From a checkpoint of a small image classifier: 5.35M parameters, trained on photos of plants, animals and fungi (iNaturalist).
Rows from block 5, named by matrix and row number. Rows with one number belong to one attention dimension. Each number is 128 + 32 x the weight over its row's rms, rounded and kept within 0 to 255. All counts start at 0. Numbers have three digits each. After the name is the row's rms in percent of the matrix's.
# v: attention value (model.blocks.5.attn.v.weight, 96x128), inputs 0-63
# proj: attention output (model.blocks.5.attn.proj.weight, 128x96, transposed), outputs 0-63
v.0 089:119106155187093187101082105148127104113128093122118134086118144118177107111129104175108073092110115152170040133145146087159173101084117116154198201142173155140122118083194118173153175120131105
v.1 106:135132104142101119107108116166092095100127132124098120155134131154147132166133139191143227127047099142139083128085130155090170169185108187084089106171137068158152080172140121176090090116110143
v.2 100:154058153132161137084137152143135102156140154140162146101085108092136210160103150114171151059137147140122105070121133092161197132108154142107080127068125140072159141074132135084142116095160114
v.3 086:155151156115142121071105118153150135118127182105113086136159112117150149131119128089161208091104150100145125141129107160193067102105130077160158148229185101161145176153131125096070088140104157
v.4 104:072114113160160105120115128166111139075155180084126072201172139104117132175146162158163088104123148136129143070112137102112164123121197167151104114164151159102118160103094117130121098123178104
v.5 093:127093133137135140150152131092100158153065170106110171064167126057094168142128094122119169120119114163150096103199098118136158134169115171116093165102139105116156119102109150077156103067152207
v.6 105:161124187168140157156196133137133129126128136085104090159108159132184147133121098118158097115107145074161113134047171141092112117144094072120107163105131082138111209114135154157139126108155104
v.7 091:115150163089058155177131122163128120168102169106120121195100108073090137163098153096124064127174174125168154129148062126240098134162133124136111184105170103095141084169138130115168162101183125
v.8 095:132180127186173115074121102163149114113069163140125146165139114066139141192101084135120095096131167136121113185185185085122161135116122119177150196118146070100157101139123122153140103134096142
v.9 101:144092149160146122153098120157157161117151109129171113091113142109079111118143136144106108088192107157150141143093163207149143160083137096101146162067122108111076165125129146188158158126020120
v.10 101:174108192164192176091118149138090117110099096160104122123101149185082107152169137132180098128129153129169140104125154110128101176166103063134128168141156087093113137114126107139112153072061109
v.11 099:098162146121145173137132087166137104122130067149147169128132124137106113096147124140107128148197098178125145121139108127183110088061125126161074157156136168124176162119138143115127133088113116
v.12 097:122141109125091163171143104117138093109071165095092134083134118144123148117158135145094175111078112088108082127151097105135198104090125137131133119127125110094132134173141127076195128145094149
v.13 106:087173091150081096176123136118130174148158161138159035090120106105117155050098152087150080187123133132155136100135094104145135100209057182116119093101103138135163112107095143136154134145143111
v.14 105:124128089135139095147130085176135096087115183173131109149180079153089119208136109160160150133091142146105120121167151129075244093135143096126095121135127104135108112081107132122144097123150050
v.15 099:160075181113166099079159062131157166115111123120091158138172083145111120165102124130199157112123145101099186114137107113150174119103189142143146112091137088065064121146204159126157144180164100
v.16 097:094138135063166142121201106108164120092100102104139142148173141140085113076135155132194110103157133144222183131061149148122107093145080141102117095123114139193186068111110103198132132082148097
v.17 101:079134122101117113105150101207118122094120187148123173159150157100116073173163126155090073185170044103078123100172058138128098164131145147146102070112130137116116165157086158101112113111102110
v.18 093:117157161126127134077121131108141169131119146167092114094144077133095132150135069095114113120118078098102065117120116150184121205093090143139151045147114145095111159142074191139082125166103126
v.19 105:175126147154135126168083097096181094123084066167050106149131151169106160107134129130101099179082139138037164096170161151075093158112160120075162096102128111120121139142134115034104140141132125
v.20 107:120139105119114112098045110139088087138162156144138097106130137157133127145074153157188115171120122163090118168128151156139081145093141179079072128076165088145129048151064145094155112125126114
v.21 091:165098154115175085139069094138102142135214087122128104078138059140134162135099122173147127135127128181182120157190123138130124137098114167165046145143099133134129129117081067098147114157160123
v.22 091:175162125115156152125097166135138158127139229185178118108120134125158087102123107213061087097153143149081113098138135155092108058127110117109131136150096097163137123107123152134222100076119111
v.23 102:121114100149128133117133121183186188054133143124138082076084120112121138130074133152144110135106101111153095145148081196154097171054097102132160109104086165145093186127129111146117092162102125
v.24 096:122099157127080156131125169126108137144095096143157104066150164109187093158158091121173118145118062132210135126131109154149109170096149166156070109141167186126156100155079133133087122159144122
v.25 095:125148131168146154099109095133070161090082104167152153154122210139115154166146093154120105140091129102087114141164090109131107207076116107125150108116155133085162112133162122169162056126116130
v.26 096:168101118193153102165075135140102168088126127104066134146154155126097159080175158116118105132075098134074074104123126120122115089143083124155094077105135133148140114141194166107170121102142119
v.27 100:181114195105067165132093075157105165139157131100079173081104121103138112159142156102074096106116150125123139129102107130053115107151124142149134249102161123123198073117118086151137170084162129
v.28 102:130119128088108100120159103094113159091142155130133141065112156136166119084122187165143113163094199096122119125110115123093173141089102123170138185144118149091099125134123192119124169176186114
v.29 090:078161090148113205130093102126161063126103160136178167154189147143053110101170140090121170117153135130102098158145109130127164137191107142145148129227074189166106148127148162148118143091118141
v.30 093:118142107063151152162178154148156192143124103122100092103143126146108152155099122128082168163109155153191079107134139100097094106164185162157127081127185140167156204098106171156187144170141142
v.31 100:086161107162110151159092067146154139076127122131120149205158157130052158137158126125084119171103157117182084067104165121135071125127093124146117148148096119114180149145160198155126087131108123
v.32 107:136120124107135160109123173111102134066092132141152129148156103098091102163106120057110144184096138092146031133174111163122142113092143070110130148115164110128082134191144076115208186140139146
v.33 104:154032091109119079140135090174144115114170138087101184131091140088103083097134099133089148117144151092129170095136140160069104129156089088080159125161198108182160150153131145110134167123096134
v.34 102:130099149115148111171154121126163203173194121079149162171111143103151109142135093106133104143187171094103204137138126142152142106114135159090124098133094145165121138101114157128122095146080172
v.35 093:083145118137149100113193127142144071115160173144146131147162123130030132087166132130085075140137184123076162153171149120103147116130123093126148145093135179105082202163115149133120155168096135
v.36 109:145157169158103097134184097118128190110177068100106096134124132075065135101123069115103080175119173060147111065116115148138116156112108109147120132162105122054162149153050105116163121109111121
v.37 103:072131091149144180119049080155149121123109057075125154110145173137078187138086108083090144150109122130083126128144133117101074123121114117124096202139124130157124118092088128161119109155070094
v.38 094:074128123147150119085178106121135080116172115179126163140167179109130071127128110139115162097081078059059095147154162069110178170136133152115077135172115166138146086124114100124159156100136148
v.39 097:120088119099107082158147122112079162091129159151117166079159089072133111138131142174093140097137113094136110167117143149171102140157075097134158085144139167082123115136127112154177155140093189
v.40 098:122096103174164109164092143114175142072109166101055095142118214125116102107146112178052120171095160158106123137132121159121111157138092111112111134151089139106098121161093125130173145121117092
v.41 104:159092161096098144080111184180097088196103097060187105112132067081102144149142121163083140164133116083189100178157164121130183084167139119084087160124116138120128098114124135096179120090149151
v.42 099:121140138123193157089096084113098154061141108156150176161083141067107099155082107142105145090170141094156082131131132046137134124069103113147075123100118085100072147102131186142075162161091101
v.43 104:121111193087134121148127153091079188152103136107161097174158064087126144071131118160145104171074138198177105114128116137169171127092160140129113135090161149092075158131171170137145186158104178
v.44 084:126139166080095138124092079148151149174116129121132101250080087142110151159099155124143119162129117165151087159101121175111131153132165117125160120111142092085079105143149137102110174107079112
v.45 095:157093138117059109209108093173114066135111157127131158172107168141163125181130080154111088164074110118136098117103115134174109143122192050090137114188118118126133144115147162117167065132176155
v.46 103:160101132165166124139104110103103120103165131109107124112096072176150147149181049197131185079063145101147146156142134107138052122120164121160136103131149119115143088171147117124093114089139077
v.47 093:109190127154138151162109121125084094131107135108113118096199106120140130100076156136135207123091130100149149186151105127125103150140148128087135182141074125174106099078107114170130173160160160
v.48 107:194062134119174140210122171150129190104115109138117083102149111120151116151215123164103168097134065101113154149160145097142097147127115138082124130130151148117113068160134138130153074178090135
v.49 105:138098124104088171065164111116120164121108158121122133087124117114096174093106130115138011088166127114114158105122126134138099140106136074120148103158082079085155166124136122122055219101174158
v.50 086:163087180155141102136143199164078103104122126152063126067061101180134177146180111173155152080168059148098101091179119144158129140178100145111096095120116126140169116104149132084081143165117140
v.51 098:179079108103112107096191121141152164143087127167097142087141116094084131142174193075143181093103130176096158126168130108133148169123136144115147174086192099121141143096147146176088138118154158
v.52 105:095163070120122073140131117146094151081122147139115143167158082219131107134062147219055156093079115111120184153122121111106180074139140142089150124145059122093136084141117130056136134104132106
v.53 099:079173105097136128111156130111099106149162115124188111100167099043103125133178112081139131133087124154182157189186155119103157099164100158121132090130083114060179107126158100158127108142115085
v.54 108:117136127125087079124098147096162094129154120123118125101096099077117098116115209117109137069083099193156193127135124165142126177090118209149133193127121142173142125114129063150089160146104114
v.55 096:107167099135091085161133106166053152105062155153119151082116134116158166097112101085127134114103102174143092158164098135187106127151080147124118121110122160148124052138206088101123139108132156
v.56 098:101112121131113167063113106154119094145101154125096179146122092117136122086098127207154126131143094170119085071076168147119151114157140154122151190128083146086094166171112157142132105185163110
v.57 102:101098120141157182194090153111129091121107125066105088150111155136148136156096131157121073123152196125171135113226174115154142153122091094166111128122118085158117094142075140114145156078148153
v.58 102:047146099153205125100156139087127034103174168126140125194134132137127122129146133144120199133086173113163133097107107135161145181164160148124121163120146143090129126112148156133129095195113123
v.59 096:138082136154156079167158129131178110115181098161125082117077153162164114163135139162119105120091078094134135135154183105148084154114161125085149106138196087166085045148138123092130149170091110
v.60 109:168084101089168136163172071098127080112164128138112132128176092135183117122119111138087151166119186134132155114108220117150132109160120160093115094109097156101126113140152169159170094106131150
v.61 102:168161155138109121172121130093068171145080118092158144153115068119141106109130124127151020148098096129169137150147126159208164121071043160106115126110167146115125133172159120166164124112091100
v.62 100:107183067083148118133065083239139081100070092099163133171115108104134136118134153120116144114120135123084078156116185161132166124071190159080122088101147109133132173107097106152134144131129125
v.63 101:110126150118099125114154157104169150132158124115152100088129161177107163105106084097140083181132125069118147115096156168097092152110108157176110089093135101181177185116160116149134145138117165
v.64 103:146128162136151179178108085148118133133154108087155097125096084109152153111167070176174106119142080181135142143177162111133097092061137116100196093167152164087111171120150179104132139175129120
v.65 100:191166154122102097110128163094101141151156090101150151164117143093110143129112101118232155120123167140091142159121113160104096110112086127156145169062142097147129200123165157110107166133145092
v.66 106:128169093155123107209138166139126161138168124093148072124107096083121157112140120042096078109104119162178185167064162115150198109109138132120179106167083136106082110156118185178117134082165110
v.67 107:104111170127119168159129146124157122161073153101064146100167100103085142113058106100123128098113132140111153119155127109135110107121191088134162174094102160106117132124093099095145209081126128
v.68 098:140090118106136114150139143130142107104142082124114111108146138041154113110131148119109109135117160160151152137170162185126116155151159090086110104147123116181171162178142088156140128126138140
v.69 099:078130096189202131124138071101142136073150150080142148146134124107169183158143145163123120136144145147170100092192123102167117134120171130112121142100135132091113132079103064116130080189068154
v.70 095:112116175160106075155140179191199114102114101078114113109072196071132157139133082136067165118099122152111129146135088150105156168117122121155154137156146112170164102074084111157122094143219104
v.71 104:086087137139091193065101160114136163114119121091083111131158125112154135099141114101166131090109104123180063119147148163100140138148098173100137164089140076135166119085079126132147114186082101
v.72 104:113156158144174159074078095185112110129113135124114124134132162164073139086110120103127132094127109185145097176183148180128127068129085061121176115167087100120147116093156156110159136128119089
v.73 108:087081066113099187139139142102152120155171075119088073143166083076095111096106093098108084100119137165139164148156152165179066119122105100105108046091140140144125167183192120105134107147126128
v.74 104:131128154160069081114186135117088131075125130113136127152183124110131098046096113100079152137069115122154097140139110175095140108138084119097147175160078161105132093110120060157148144101107126
v.75 100:105118149094125135151138143146103123150111103101121122082109129118185104040082163074075076119143169166139116163138086159109129093086154175084127129122115117094098116099139101138163131157176130
v.76 088:143113129112078145149103112189146109147126088130146109116134056103148148096155141105150114067162115127138120179134148103129143157140133153128138174106089103059087174152154117096143083101178129
v.77 100:067175106129114205170146171142149122165126148079107109148157166136102136145118141091082123117071160074101095090157137129105171128140138146118101129173103192125133154098100196119095143146127129
v.78 107:116097166148081112147148099096152112192118145132139091135123174174162053107152162159138046136109162144146161124146085150171109145119102145125069206117141084144168077163138157153149120129126097
v.79 100:173095077115105094042100109128161091166167122126118111128120104168148085105148197135160126111175163127138103136087164155093119153125135118139136133087128135127169101131108170130151108065120110
v.80 097:103123110175076061116134130082132106163137118108114064097172157143164154122179104195061116152145171126149127136150170094127102104101136192100101094123136136187088110120112137138127131172155160
v.81 093:152072107199120111154166118113080126133146130143151121039093140159099111093147145118061139131102123164177165145154117097110158183113092115098084086126208118167137071153164129119121055124138172
v.82 103:147092103127128137089090124095097155081107110109158125156142137135168096050158164123151194103111105199142150158096136147131099144079180114138110127160101105134111087144122137194124130176140144
v.83 098:178138111190118149145099096120161182138164091088190120145125128188120128123103156098120090149159113107113111086121164117095115131111115139177097142105162103110115142080067184130125127136053096
v.84 097:114143115156122081134148117158151154099133134091121118179171129065134087183160083157085137137127125111118118185127239111111125161107112192104115130135081139089181142103107139144102119130138151
v.85 104:106143137100153112116130157177075112074084117123160124177139139148106091142137114086109155173098086066118090146186154158079068141156119070109077088127114122187158205134112104148140171127106149
v.86 104:182199124092158110091127162085063124130148128097155155062157076064176115119106131089127140145082154102197135155150128081135142120073081106169127153161132114130139128105165086068077156111136147
v.87 105:175104206133151081131118100124117160109152094141205123130128138172112121166121172131124097099114131107155129168147129161105113161153148157114141090115122111133124109125148070103086129170100088
v.88 107:140141077082124133132083128140155110147182181147140142140136173168112134124164177152114175090131151125131156100120169115151108138073121151146166178074083122075118147152115119122145161174193135
v.89 110:170090168122139114143151089116136088128129180134126178139110189162138082153117143168154176078114086106118179128098152107107146155143068131117202142111114116068147107121123123134076130152150170
v.90 093:134153129065083134077140057167141130125137100118114083164176153104129151118158174021111109093154136080159110139145139138124046133127127112100074124144143158074113115138158135082118184097078130
v.91 104:135139136107156171109097114175126095065100191119124080157124172121142135139154159121073089140142196129149119045095057138157144179143094099113105116134123136088190134175102108085091091101136109
v.92 099:122093094140075150194138103121211142103164102149167127156112145140116105158111115186142180134119149154131134158155135058098102181195141079149147053107182110115126087131116125113170121079157098
v.93 103:139118064112151084088072173126116097132084169172151153141130137094202166133179051127112162186125117148089098149140160123096085108142136105074169189067158115155148138108099117103125140114139165
v.94 112:094128114121192127137118122129121107149100159144071144094095136154140102179159168132177119111104093159116122107125106112154167109093162101179176109112141105175151094126136136172153151133049127
v.95 088:128175135137084115159190145099162086130133133145137179127080076209093121093136148116087106119123157095161164116060104181130140112157099135121137088108121117134141097110092189090114214047132102
proj.0 100:144193127141147086155177157078133125154167118143087162171149142108095040170115154101115154149113102127110166087149129187146087127166135178099087143144074081122170170163100134077100075133114085
proj.1 113:087105173151175124089211136140157128137156130086140127131084185117133137103117142096105104151126184144112148134165120092149074148124134132111145166110085162071116155095132114108173169186153127
proj.2 106:115139132121095149172120083099155158093112179124120096132162158145127042111137120191125108159132060126183151151198117140143053110105153135179172148138124109177076085160095121161094150127116187
proj.3 092:093151152136107129129110146107170134153141096148168166054131164159076148096131149150109098160198144152076161086120123108093146134147131164125093128106069178033140069113150107134141173108128072
proj.4 105:157119124097108155125143129097193103161187117172123155059141108135138101090130084087107161180152115093155122138142158156161135091124112128136139140071101127144179075105163150089105135124113172
proj.5 092:093161114116093124123136152105123115092184133124130115201112140147137096062141161183099091104114097103083157126060109119151062086113112059088162115172142118142116103176121106158101177151087069
proj.6 098:140118063099127116130074145141123156092139047199145190094136111079094148136134177112143130164142090156152128095158114149151097102126130104133146114114065200133088092120142153107140143110101112
proj.7 094:072108109110164124092098146123162123088128104117140166040118171169147113075141105169112132118128131141117170114101165143050161139123145095165050081186117149156088098078114126115101123128102123
proj.8 102:155114135129141129143121135116179115148167113131144153132088160199158130096131160151109185180122072117123099049096105171103113132167145171063126091139104162145154163121115168104070149166179163
proj.9 105:104152094137117166134124137102148083183125122122130164144148131117135162145120079081154161185090150134135127100156099056091130105143117141125105101176136163166164134123138094072082127096230133
proj.10 100:096144102077084105159130096105163110182109188114153168134155107091171145111100131133133140095140109123097145108155061127122138089128123183150113134100149124149106121116123171115180124149168169
proj.11 092:122163149142121064141149177089109101134133183157170121118130157100161120141078130096193133130084137123132121155143119095044159225103106169114172109151178057121076114120109117094104193147156119
proj.12 099:114127177094178100056109204105086138152152119172158154142136102170116098140111126149153111130119143156117156129122134183133089070153196139114139151165131139164177121119088127193056158137124107
proj.13 109:160096127100136140070152161164100135091094082105158165159147135143130117181168112099117158107086118142105116154122142161129155126122181067133113137136117163105100159137116122105114124065051156
proj.14 101:129176118133125123108140150114121191160158101140081174132127162117143104098121144150100144097139136119129124139078105081162087145136155126135168128126106156155191148162156122139086129147030184
proj.15 099:128136067102102122167070145107149112137144186127102105136090144096141164095138139180054100116180114169178120124101171098099108138153059111130177116132131183202191144110129099164123079124128137
proj.16 101:109096148200092143110074154092096130150161165166068088124142125101170146166138137072072114114072130125082114148179129099142169169076142118142128136117102131065105153144157089096097135162132166
proj.17 105:176142121113159184145127151063138160154142130108151090074155117184151194072132131154139174065101201143166122136092158143109163099115115079046180204132151125119180121116164060168153141190153132
proj.18 103:126103104133140159151138126141141140116092187100148121170111147127132140141173165159148158100143143163139183163166161101099120116118230110123104153088147109153154082136170090144137133133178105
proj.19 107:090128114108088054132136148137069120114159172165169130119135139149131126139143136125144127044178076075162041126080118145154144069176079123182129168146145124150109111127105126170208109086113116
proj.20 118:106118162147146144133217179134176119144132099143123161159083138105102128122152101135089167088082153090165085070139103129127193071157104116161151171167119199162106179097185119105114067171124146
proj.21 095:096140112093066142081131119113166157133044193095135153125112215086128142108203104142157144085117164083128167097088098074119136158118088158097141110122170097059115112125153163135109084099084155
proj.22 099:106106129144099138108151082130107061078066060047074120132129118174118173142087131103132205155118095104142100155104108121148165109167124152110097168103130143124096157198071160113073176221141135
proj.23 103:157147153146131144126106157091072133206115110118168136158180160098090133115205119080166099127131151157115115139130192100114171085166108179096126183147138127118181128136131104086098148096154102
proj.24 100:166197100138134134156084105100133168111155109095128144172135125095080184105114168138083131153149163123089119133163125112139125085119066100109149127115128072142128157088156098144107143094145135
proj.25 096:144131128106071134150136137166180137145108116108066095075130081150144089092096174158148109087181109110099142130109152151151128047178184121137112131131131152171067159122108150097130163120133117
proj.26 108:120144100069067157074187175132115113171133164161142124093083128123164089158057077129151156162163095153169197068111145120109153128132154121123162181140156158139098139154137125105064103093061085
proj.27 100:086120083151150117109148189080100092150081148170137068131183176145141165115129120175212113113112118151125133174163095145164134153146102106140104079167094112133086134151105120084155079139114126
proj.28 104:136128106180210097117118167175115110178124095128080131151081109123089156143093101138117078121116068161193102120124121129094104163139166166094123132102132083129148118100131063132133064088087130
proj.29 093:153161175064163087122169143177117150143142138070049127112084084108200117127069114125084124139098154123166188141141146118144100169087128106131106082060157095068144096117157122154139097164133124
proj.30 095:161138108200097095074135108106125110105119188109132144163163127104102100155156133163160127067142122093073201153122090155165129160132144138083105165125074131120129077145160107125078137079123111
proj.31 105:173162123081152182086217176181104101151142146139137097133126103123187091130082126115129149110110131075129162150169127141141135155162149106125135140119146137175105107088149108076119095137144162
proj.32 106:086187087082151094159119118163113115193141140104119179119101151154200185111147119156145101100129115150179205092132106149141090107167099168140112118175137168138153131096162137123078065109092119
proj.33 112:122183131135117158124157146126098122129114138119141076064160115117113165126113136128128150146114129157124108143075083098180095178156139088178096110135099174088126083048122096123144080089133119
proj.34 114:132132112112068156135064125120079108110074097120085116081149080146117160137145149147112124141090135155125099146073116103138105155154139070183106133101135104114096113128114115150206148102158129
proj.35 100:203106131128134172161081139140122149095097091138165120104094125151210101180111062133163161137126121101157075127093178157147153164128210126160138070137083147159151109098198120106066092099164137
proj.36 124:106134093128123153129064140127169084159095157158191116156168097170169161125133154132134132143143094209116104160112163105131162120120164127146133072113128158169107092108188139143119152105120128
proj.37 099:165150176142089092105195186137094184174140144136102136142160091111170057107150133136144084132141140165096118106111092111133163111106086146121126064135093161106113209180137093086110109104161141
proj.38 109:180089145083121155187100167137148168084087151075136115144103076147128209124145159118117077126093130125188106180108110140137122083122125084124146137093103107061126104128134137137137127202095148
proj.39 102:108153132104137172062118138175125138147083128093158109140080162140113181131171138100139123138091167155143202112142110083133116139128202135066120149092160074139177117123129140139096117174188089
proj.40 101:103131119125124168074114117172060152170121091133157141106161054133136131131127146069197130134159098141136114112097115079067153085139140123110133111118134146124175125102119117160095095145120148
proj.41 114:077132149156183137133155064085128163099118142137110148125105161120091083101122116140132136107124170232091116057129084161166127143094101102136191065158109134143149110133109163130023122139105098
proj.42 100:177158113082114133168173131116170108206124194101145125135165128198137134146175117147157146140119119151116145121146073185151079150121192160139150165149105130149144104183135078134134073107146162
proj.43 105:141160074103094152121131065156153134127149148141107132127127196120158111178153142131108129055183126098087190137120186123108068151159125150148128120126097120160165118132108077174125054088142088
proj.44 088:079090107117179086131143154085125074083132142104152106070146189100121135121133100101118134028137122118117145089152117141112137132125102094140129119128059140157161125136055115115135109127115125
proj.45 095:141147131098175147084138142102150154119146108119103106027138121136052098110105160137139127098173186148090134109129163095106113119117129123179156146135102136158105100151094094108097178110065100
proj.46 104:142146104115127121153098147139163120137138142147161066199148174119130119137102172086116102174199120111134097128113139095120195118152095115118158148135113106126125070080128164122190152155081155
proj.47 088:150096143086121077099159167178112157146146145112139158157076160101109145148194130076095097133127157122124108099133110115097105105107093106191084069156167145103132130208109156069135079097093094
proj.48 098:117207106155124104070148153120154064174151133103168147134159132153135163145070129115165109112151176136092081059130100147115128163101147189161129127096108124127117154174122143104079148135175087
proj.49 093:153170140105117095139131138103105077144138130134131131203091150137112075155126167168096255165099110089165127124126151133132159094166139113119119132116143172161123185129135162108201077131075130
proj.50 085:114138060098089148126081090080191118192139087089170123177154142094138107078070111099050143128086139115040136134116130128089146158051195122146138155113127088130110165171132132140116108110109074
proj.51 100:097152120147127093142100161141113071100148104131160105157172098166155159155112089165097128152151120125176198167136121130127169066117158109181098097157088172204087125156128100096133134151077080
proj.52 104:177082136176096158148122065110143080133117085140093127095101147052161135142201134062168114156175126112148075104133130120114107183093088125180104119099190117158074170112127131159111143150163146
proj.53 088:171077129145135096136106102137086136117123136154071106140126123186167126117071162185102086132176111119096114094082135177141119131154181127120152153113148149208124094104116158085197183113097169
proj.54 109:141133111109115162129124111178134186110126107193144147089145146169177196166144078129137114221172179066100146113124096110123129073180168058151123089129118168137175131104127172084183094099118173
proj.55 093:100085147110173157114081116038146092150186100085153086141174100127101110128155135170096126146164104100100177077090224100084148193120163091146097098103082106151143175095088154116151125127124130
proj.56 092:172143104135172110192130144108167132130123155121130097065085174181122111142156139097110161136145133150126130180114085143160114191147107089177150099114148095164119078067138128124123168067111128
proj.57 098:136130164145102062098142092117148155152133138115162148126106092115098154111162091103168155101100100168101126176042099148067146105105160155131176124168173134129126165109203101152097080120090095
proj.58 101:180171148133055086143135138156178205119091122111136136064123126114128125187158130131199024135160124161110086167119121126116112118092088146141156130123145088152168122163121098138146175057141155
proj.59 093:136171071138136162113106125181142149149128126099152171123177097154149128135137093076157152154144173180084093052138103109122156152117097180166135097120076148088097163133153126107099100124174167
proj.60 105:135147166193101039187086175080150144135093191075142095145119147098092141149097159145189081108136112115128097128126048133081130176129127122157097176156141091169087160135095114075093160104103086
proj.61 098:132136161142137112076151091153109072157173121144143115119190156146100158139099192126103214127185141109111128142089177125066076146180212122157140168132073107141167141131094147135108149151138158
proj.62 090:107092170165106163099125106060148135154175174116118148084181129159099135121095098146133107173140157195163208145124121067145128152157076115188122164169123104123132056157142114093141152095147107
proj.63 086:166161137101216111161135163116147118145107180118151175187144141104111085144124199174151170149101173212159131127159145108126126103164129146094131183186114149117150118164074120110138084111098089
proj.64 087:109174092152108090086154167170074119154121112095126170105138187175158146114094152144101170119149163079086064144095144148139186163171097146149134131076120113144118124126163064143112092099141095
proj.65 097:053066119114187140113164078158101134109074159148100115107149125148135116118140152117061098082081089141157120134135155080114145116113121098103136097140138157052157066095081074133119082109103117
proj.66 110:111119189135136102066131103147132111106115125153098199133166189149150097147135157202174131128178154102131106099181101144128120110172091118133122141091183127121164155097165111068115141158107175
proj.67 102:173174131152088158079135104123094129128173118138188107140106153167122083130175134166135092159138110064129121172119149121097123101077063142148112085145181165145145130093163150203084050162116170
proj.68 097:162169121099130129148115106120183130159121164123171103146109127195108140185135120156111136112148091090159095103073094101109135072100153162193142165123134134114045135083143141060103083144158063
proj.69 096:166145136065091145128139205166140125156115125135183123073099083155133090128106105101135146151124125120148084159093119140126165188076157117152143085128120103156084154166145163090166145066213076
proj.70 093:108131030097154211132084070082091119111154128133145132135144084156105140089154139118173097143104146067141158094132143125121092106140150160094131099097100118088059100176173162126133127143076163
proj.71 116:171090133106171062188142070106134076116135139119142140056074104154116122136124109142090127139136167164075162144088126144105105129106146124143166083118100176123042084148146106145136136059143127
proj.72 103:182130067136067153160100113102111138122128119101099123157128115129205124147166169179111132153137132059081138134061154096140146169133151157149120155096159130135104132167121097172139135157149192
proj.73 102:209170185126163061152159107133108144147099185122158144120106169151184123148145120190125157173122134095118089126090116138080168166149096133168128185128132129085135131053074140110108124093094103
proj.74 098:150102119104155170158053075126117102137150112132105084128102129140112137153136148128130081134149112068116148114088131123153122131169175169142144089076131107153129142074132176131148114170128190
proj.75 093:135121116105110104115132089123120097100152106163098125165123111121095181164172140158129156135131120075127176163143146117173149162172090086150160122103171164100149139146096172074164189112088157
proj.76 089:120124168112165082094174120073078129157141218163116148140149206157092170144118129152069152114114123150123201103153116158169118159129177127127165089138147161158163104092119157133170138104115122
proj.77 099:192122080149124070147098060101122101090130113102135135120088079102146141089133130174185105172148147138155145199091110101097090152118061133133139164109154059148086149180138088127155124140146160
proj.78 107:176162128133190120096139153161152165091149115140119148097126076113067187115134137079128183121164115155111107142101123120099152142163164126128221114139151153103100146118123096135114171090132165
proj.79 095:126129207108109113183139112146118178080084194082103139114127166075123156165112077126088113141117166143150226128139081089158145091135117138125100112188127155134104144140152077160092138166145145
proj.80 089:129145139131206152174108151121146123113117185108154186158105078103128088164127104081201144136099143160145088108130090173121189199175131105181168101120137072082156100146164110119100134096114086
proj.81 090:137168124076158111083078149145164148122127071138104126163140085104149149132116126079182137129205134098097099101153114140144154101170176137139134133125061133115109178098142124116118199154042083
proj.82 104:070191158083113126134165143143122110154139129174092108127170146154159195185143138140141112148169158101168124063172120116167105088163107150127158094111140160139108133117129088067114142067189115
proj.83 097:076094191126135107112172152172121080107084127119071129094129163110102145128107136105158166136102146169171138156132075119158120085133100155044133125193122143142106127149139071144092101128200112
proj.84 087:138080145096134120121114117124158104122141108187127139115091150189117172120088161143163109160173164134143138102152024125137155095171158109150152160141186120205083122141144129100128112129097134
proj.85 099:158107100157096191149087077093161151192162118140120092115136092114123167101108131143142078098143142166111151113103156093158187134086110205138134163128099103091139056110107071120165078165140104
proj.86 101:055034176102113176151191103144114144127120102175093091166128151200095116152159121151118155095155116157095116089063145138089129077170200084099154094114076169146171150104149145129163105129104145
proj.87 101:102192085109114157111138123130144090123126170136106178133161093077152135111133091130115140186131139152126100082194165108149161131107108159122112149149128128102178139191074160116128131106181144
proj.88 102:096133122169088110122145147101081187125059126112126158130128110109163129101160120081170061180141153078117134140135098119157144143149112066110086111170204147143176093140125131142144106078063144
proj.89 106:105178116161084104119076171117092172119097101153137133123131069119091154110155124108089071151178171133107062102145105135122120114104202107138049101149132125207135174123103120135137094081085091
proj.90 095:145120176211157125111102171088117144139154100142155169118118103130102091164120107155146138184115114179112161081086151119141186109150120117136131134116096115176190154104123115145164118120140162
proj.91 099:108096156074105115128189146070119167151145084101101166118102088102084141093110099108134134121120102134113160182124152133099117081139210128125142154132121140149071123133133163157205208119135133
proj.92 091:134168145143179108138142152125053150158109222084131120113141149144157138080147084097112098132141127146169128076121184180113138100062141180075119159185104134173087133093146123177085110127121119
proj.93 105:122102206105078128153143114148162156092166083102164096101147123132061122154106178126128101065144110076160206097142109125153200163060097156195084121150128173121098098162132107151147137116151055
proj.94 103:141153143130050129128080104121074145155138121114139093159186085107167189075059073157111149129151165151113114157106137153093099134179068140070108092127109150099097124129120072094145145084195085
proj.95 089:171103166133093137132039096142075189136147114098075145153159184052134104104104153118137106152112145116120143132186176103124115093119111131145093178127142150122162187153145126161166098222111200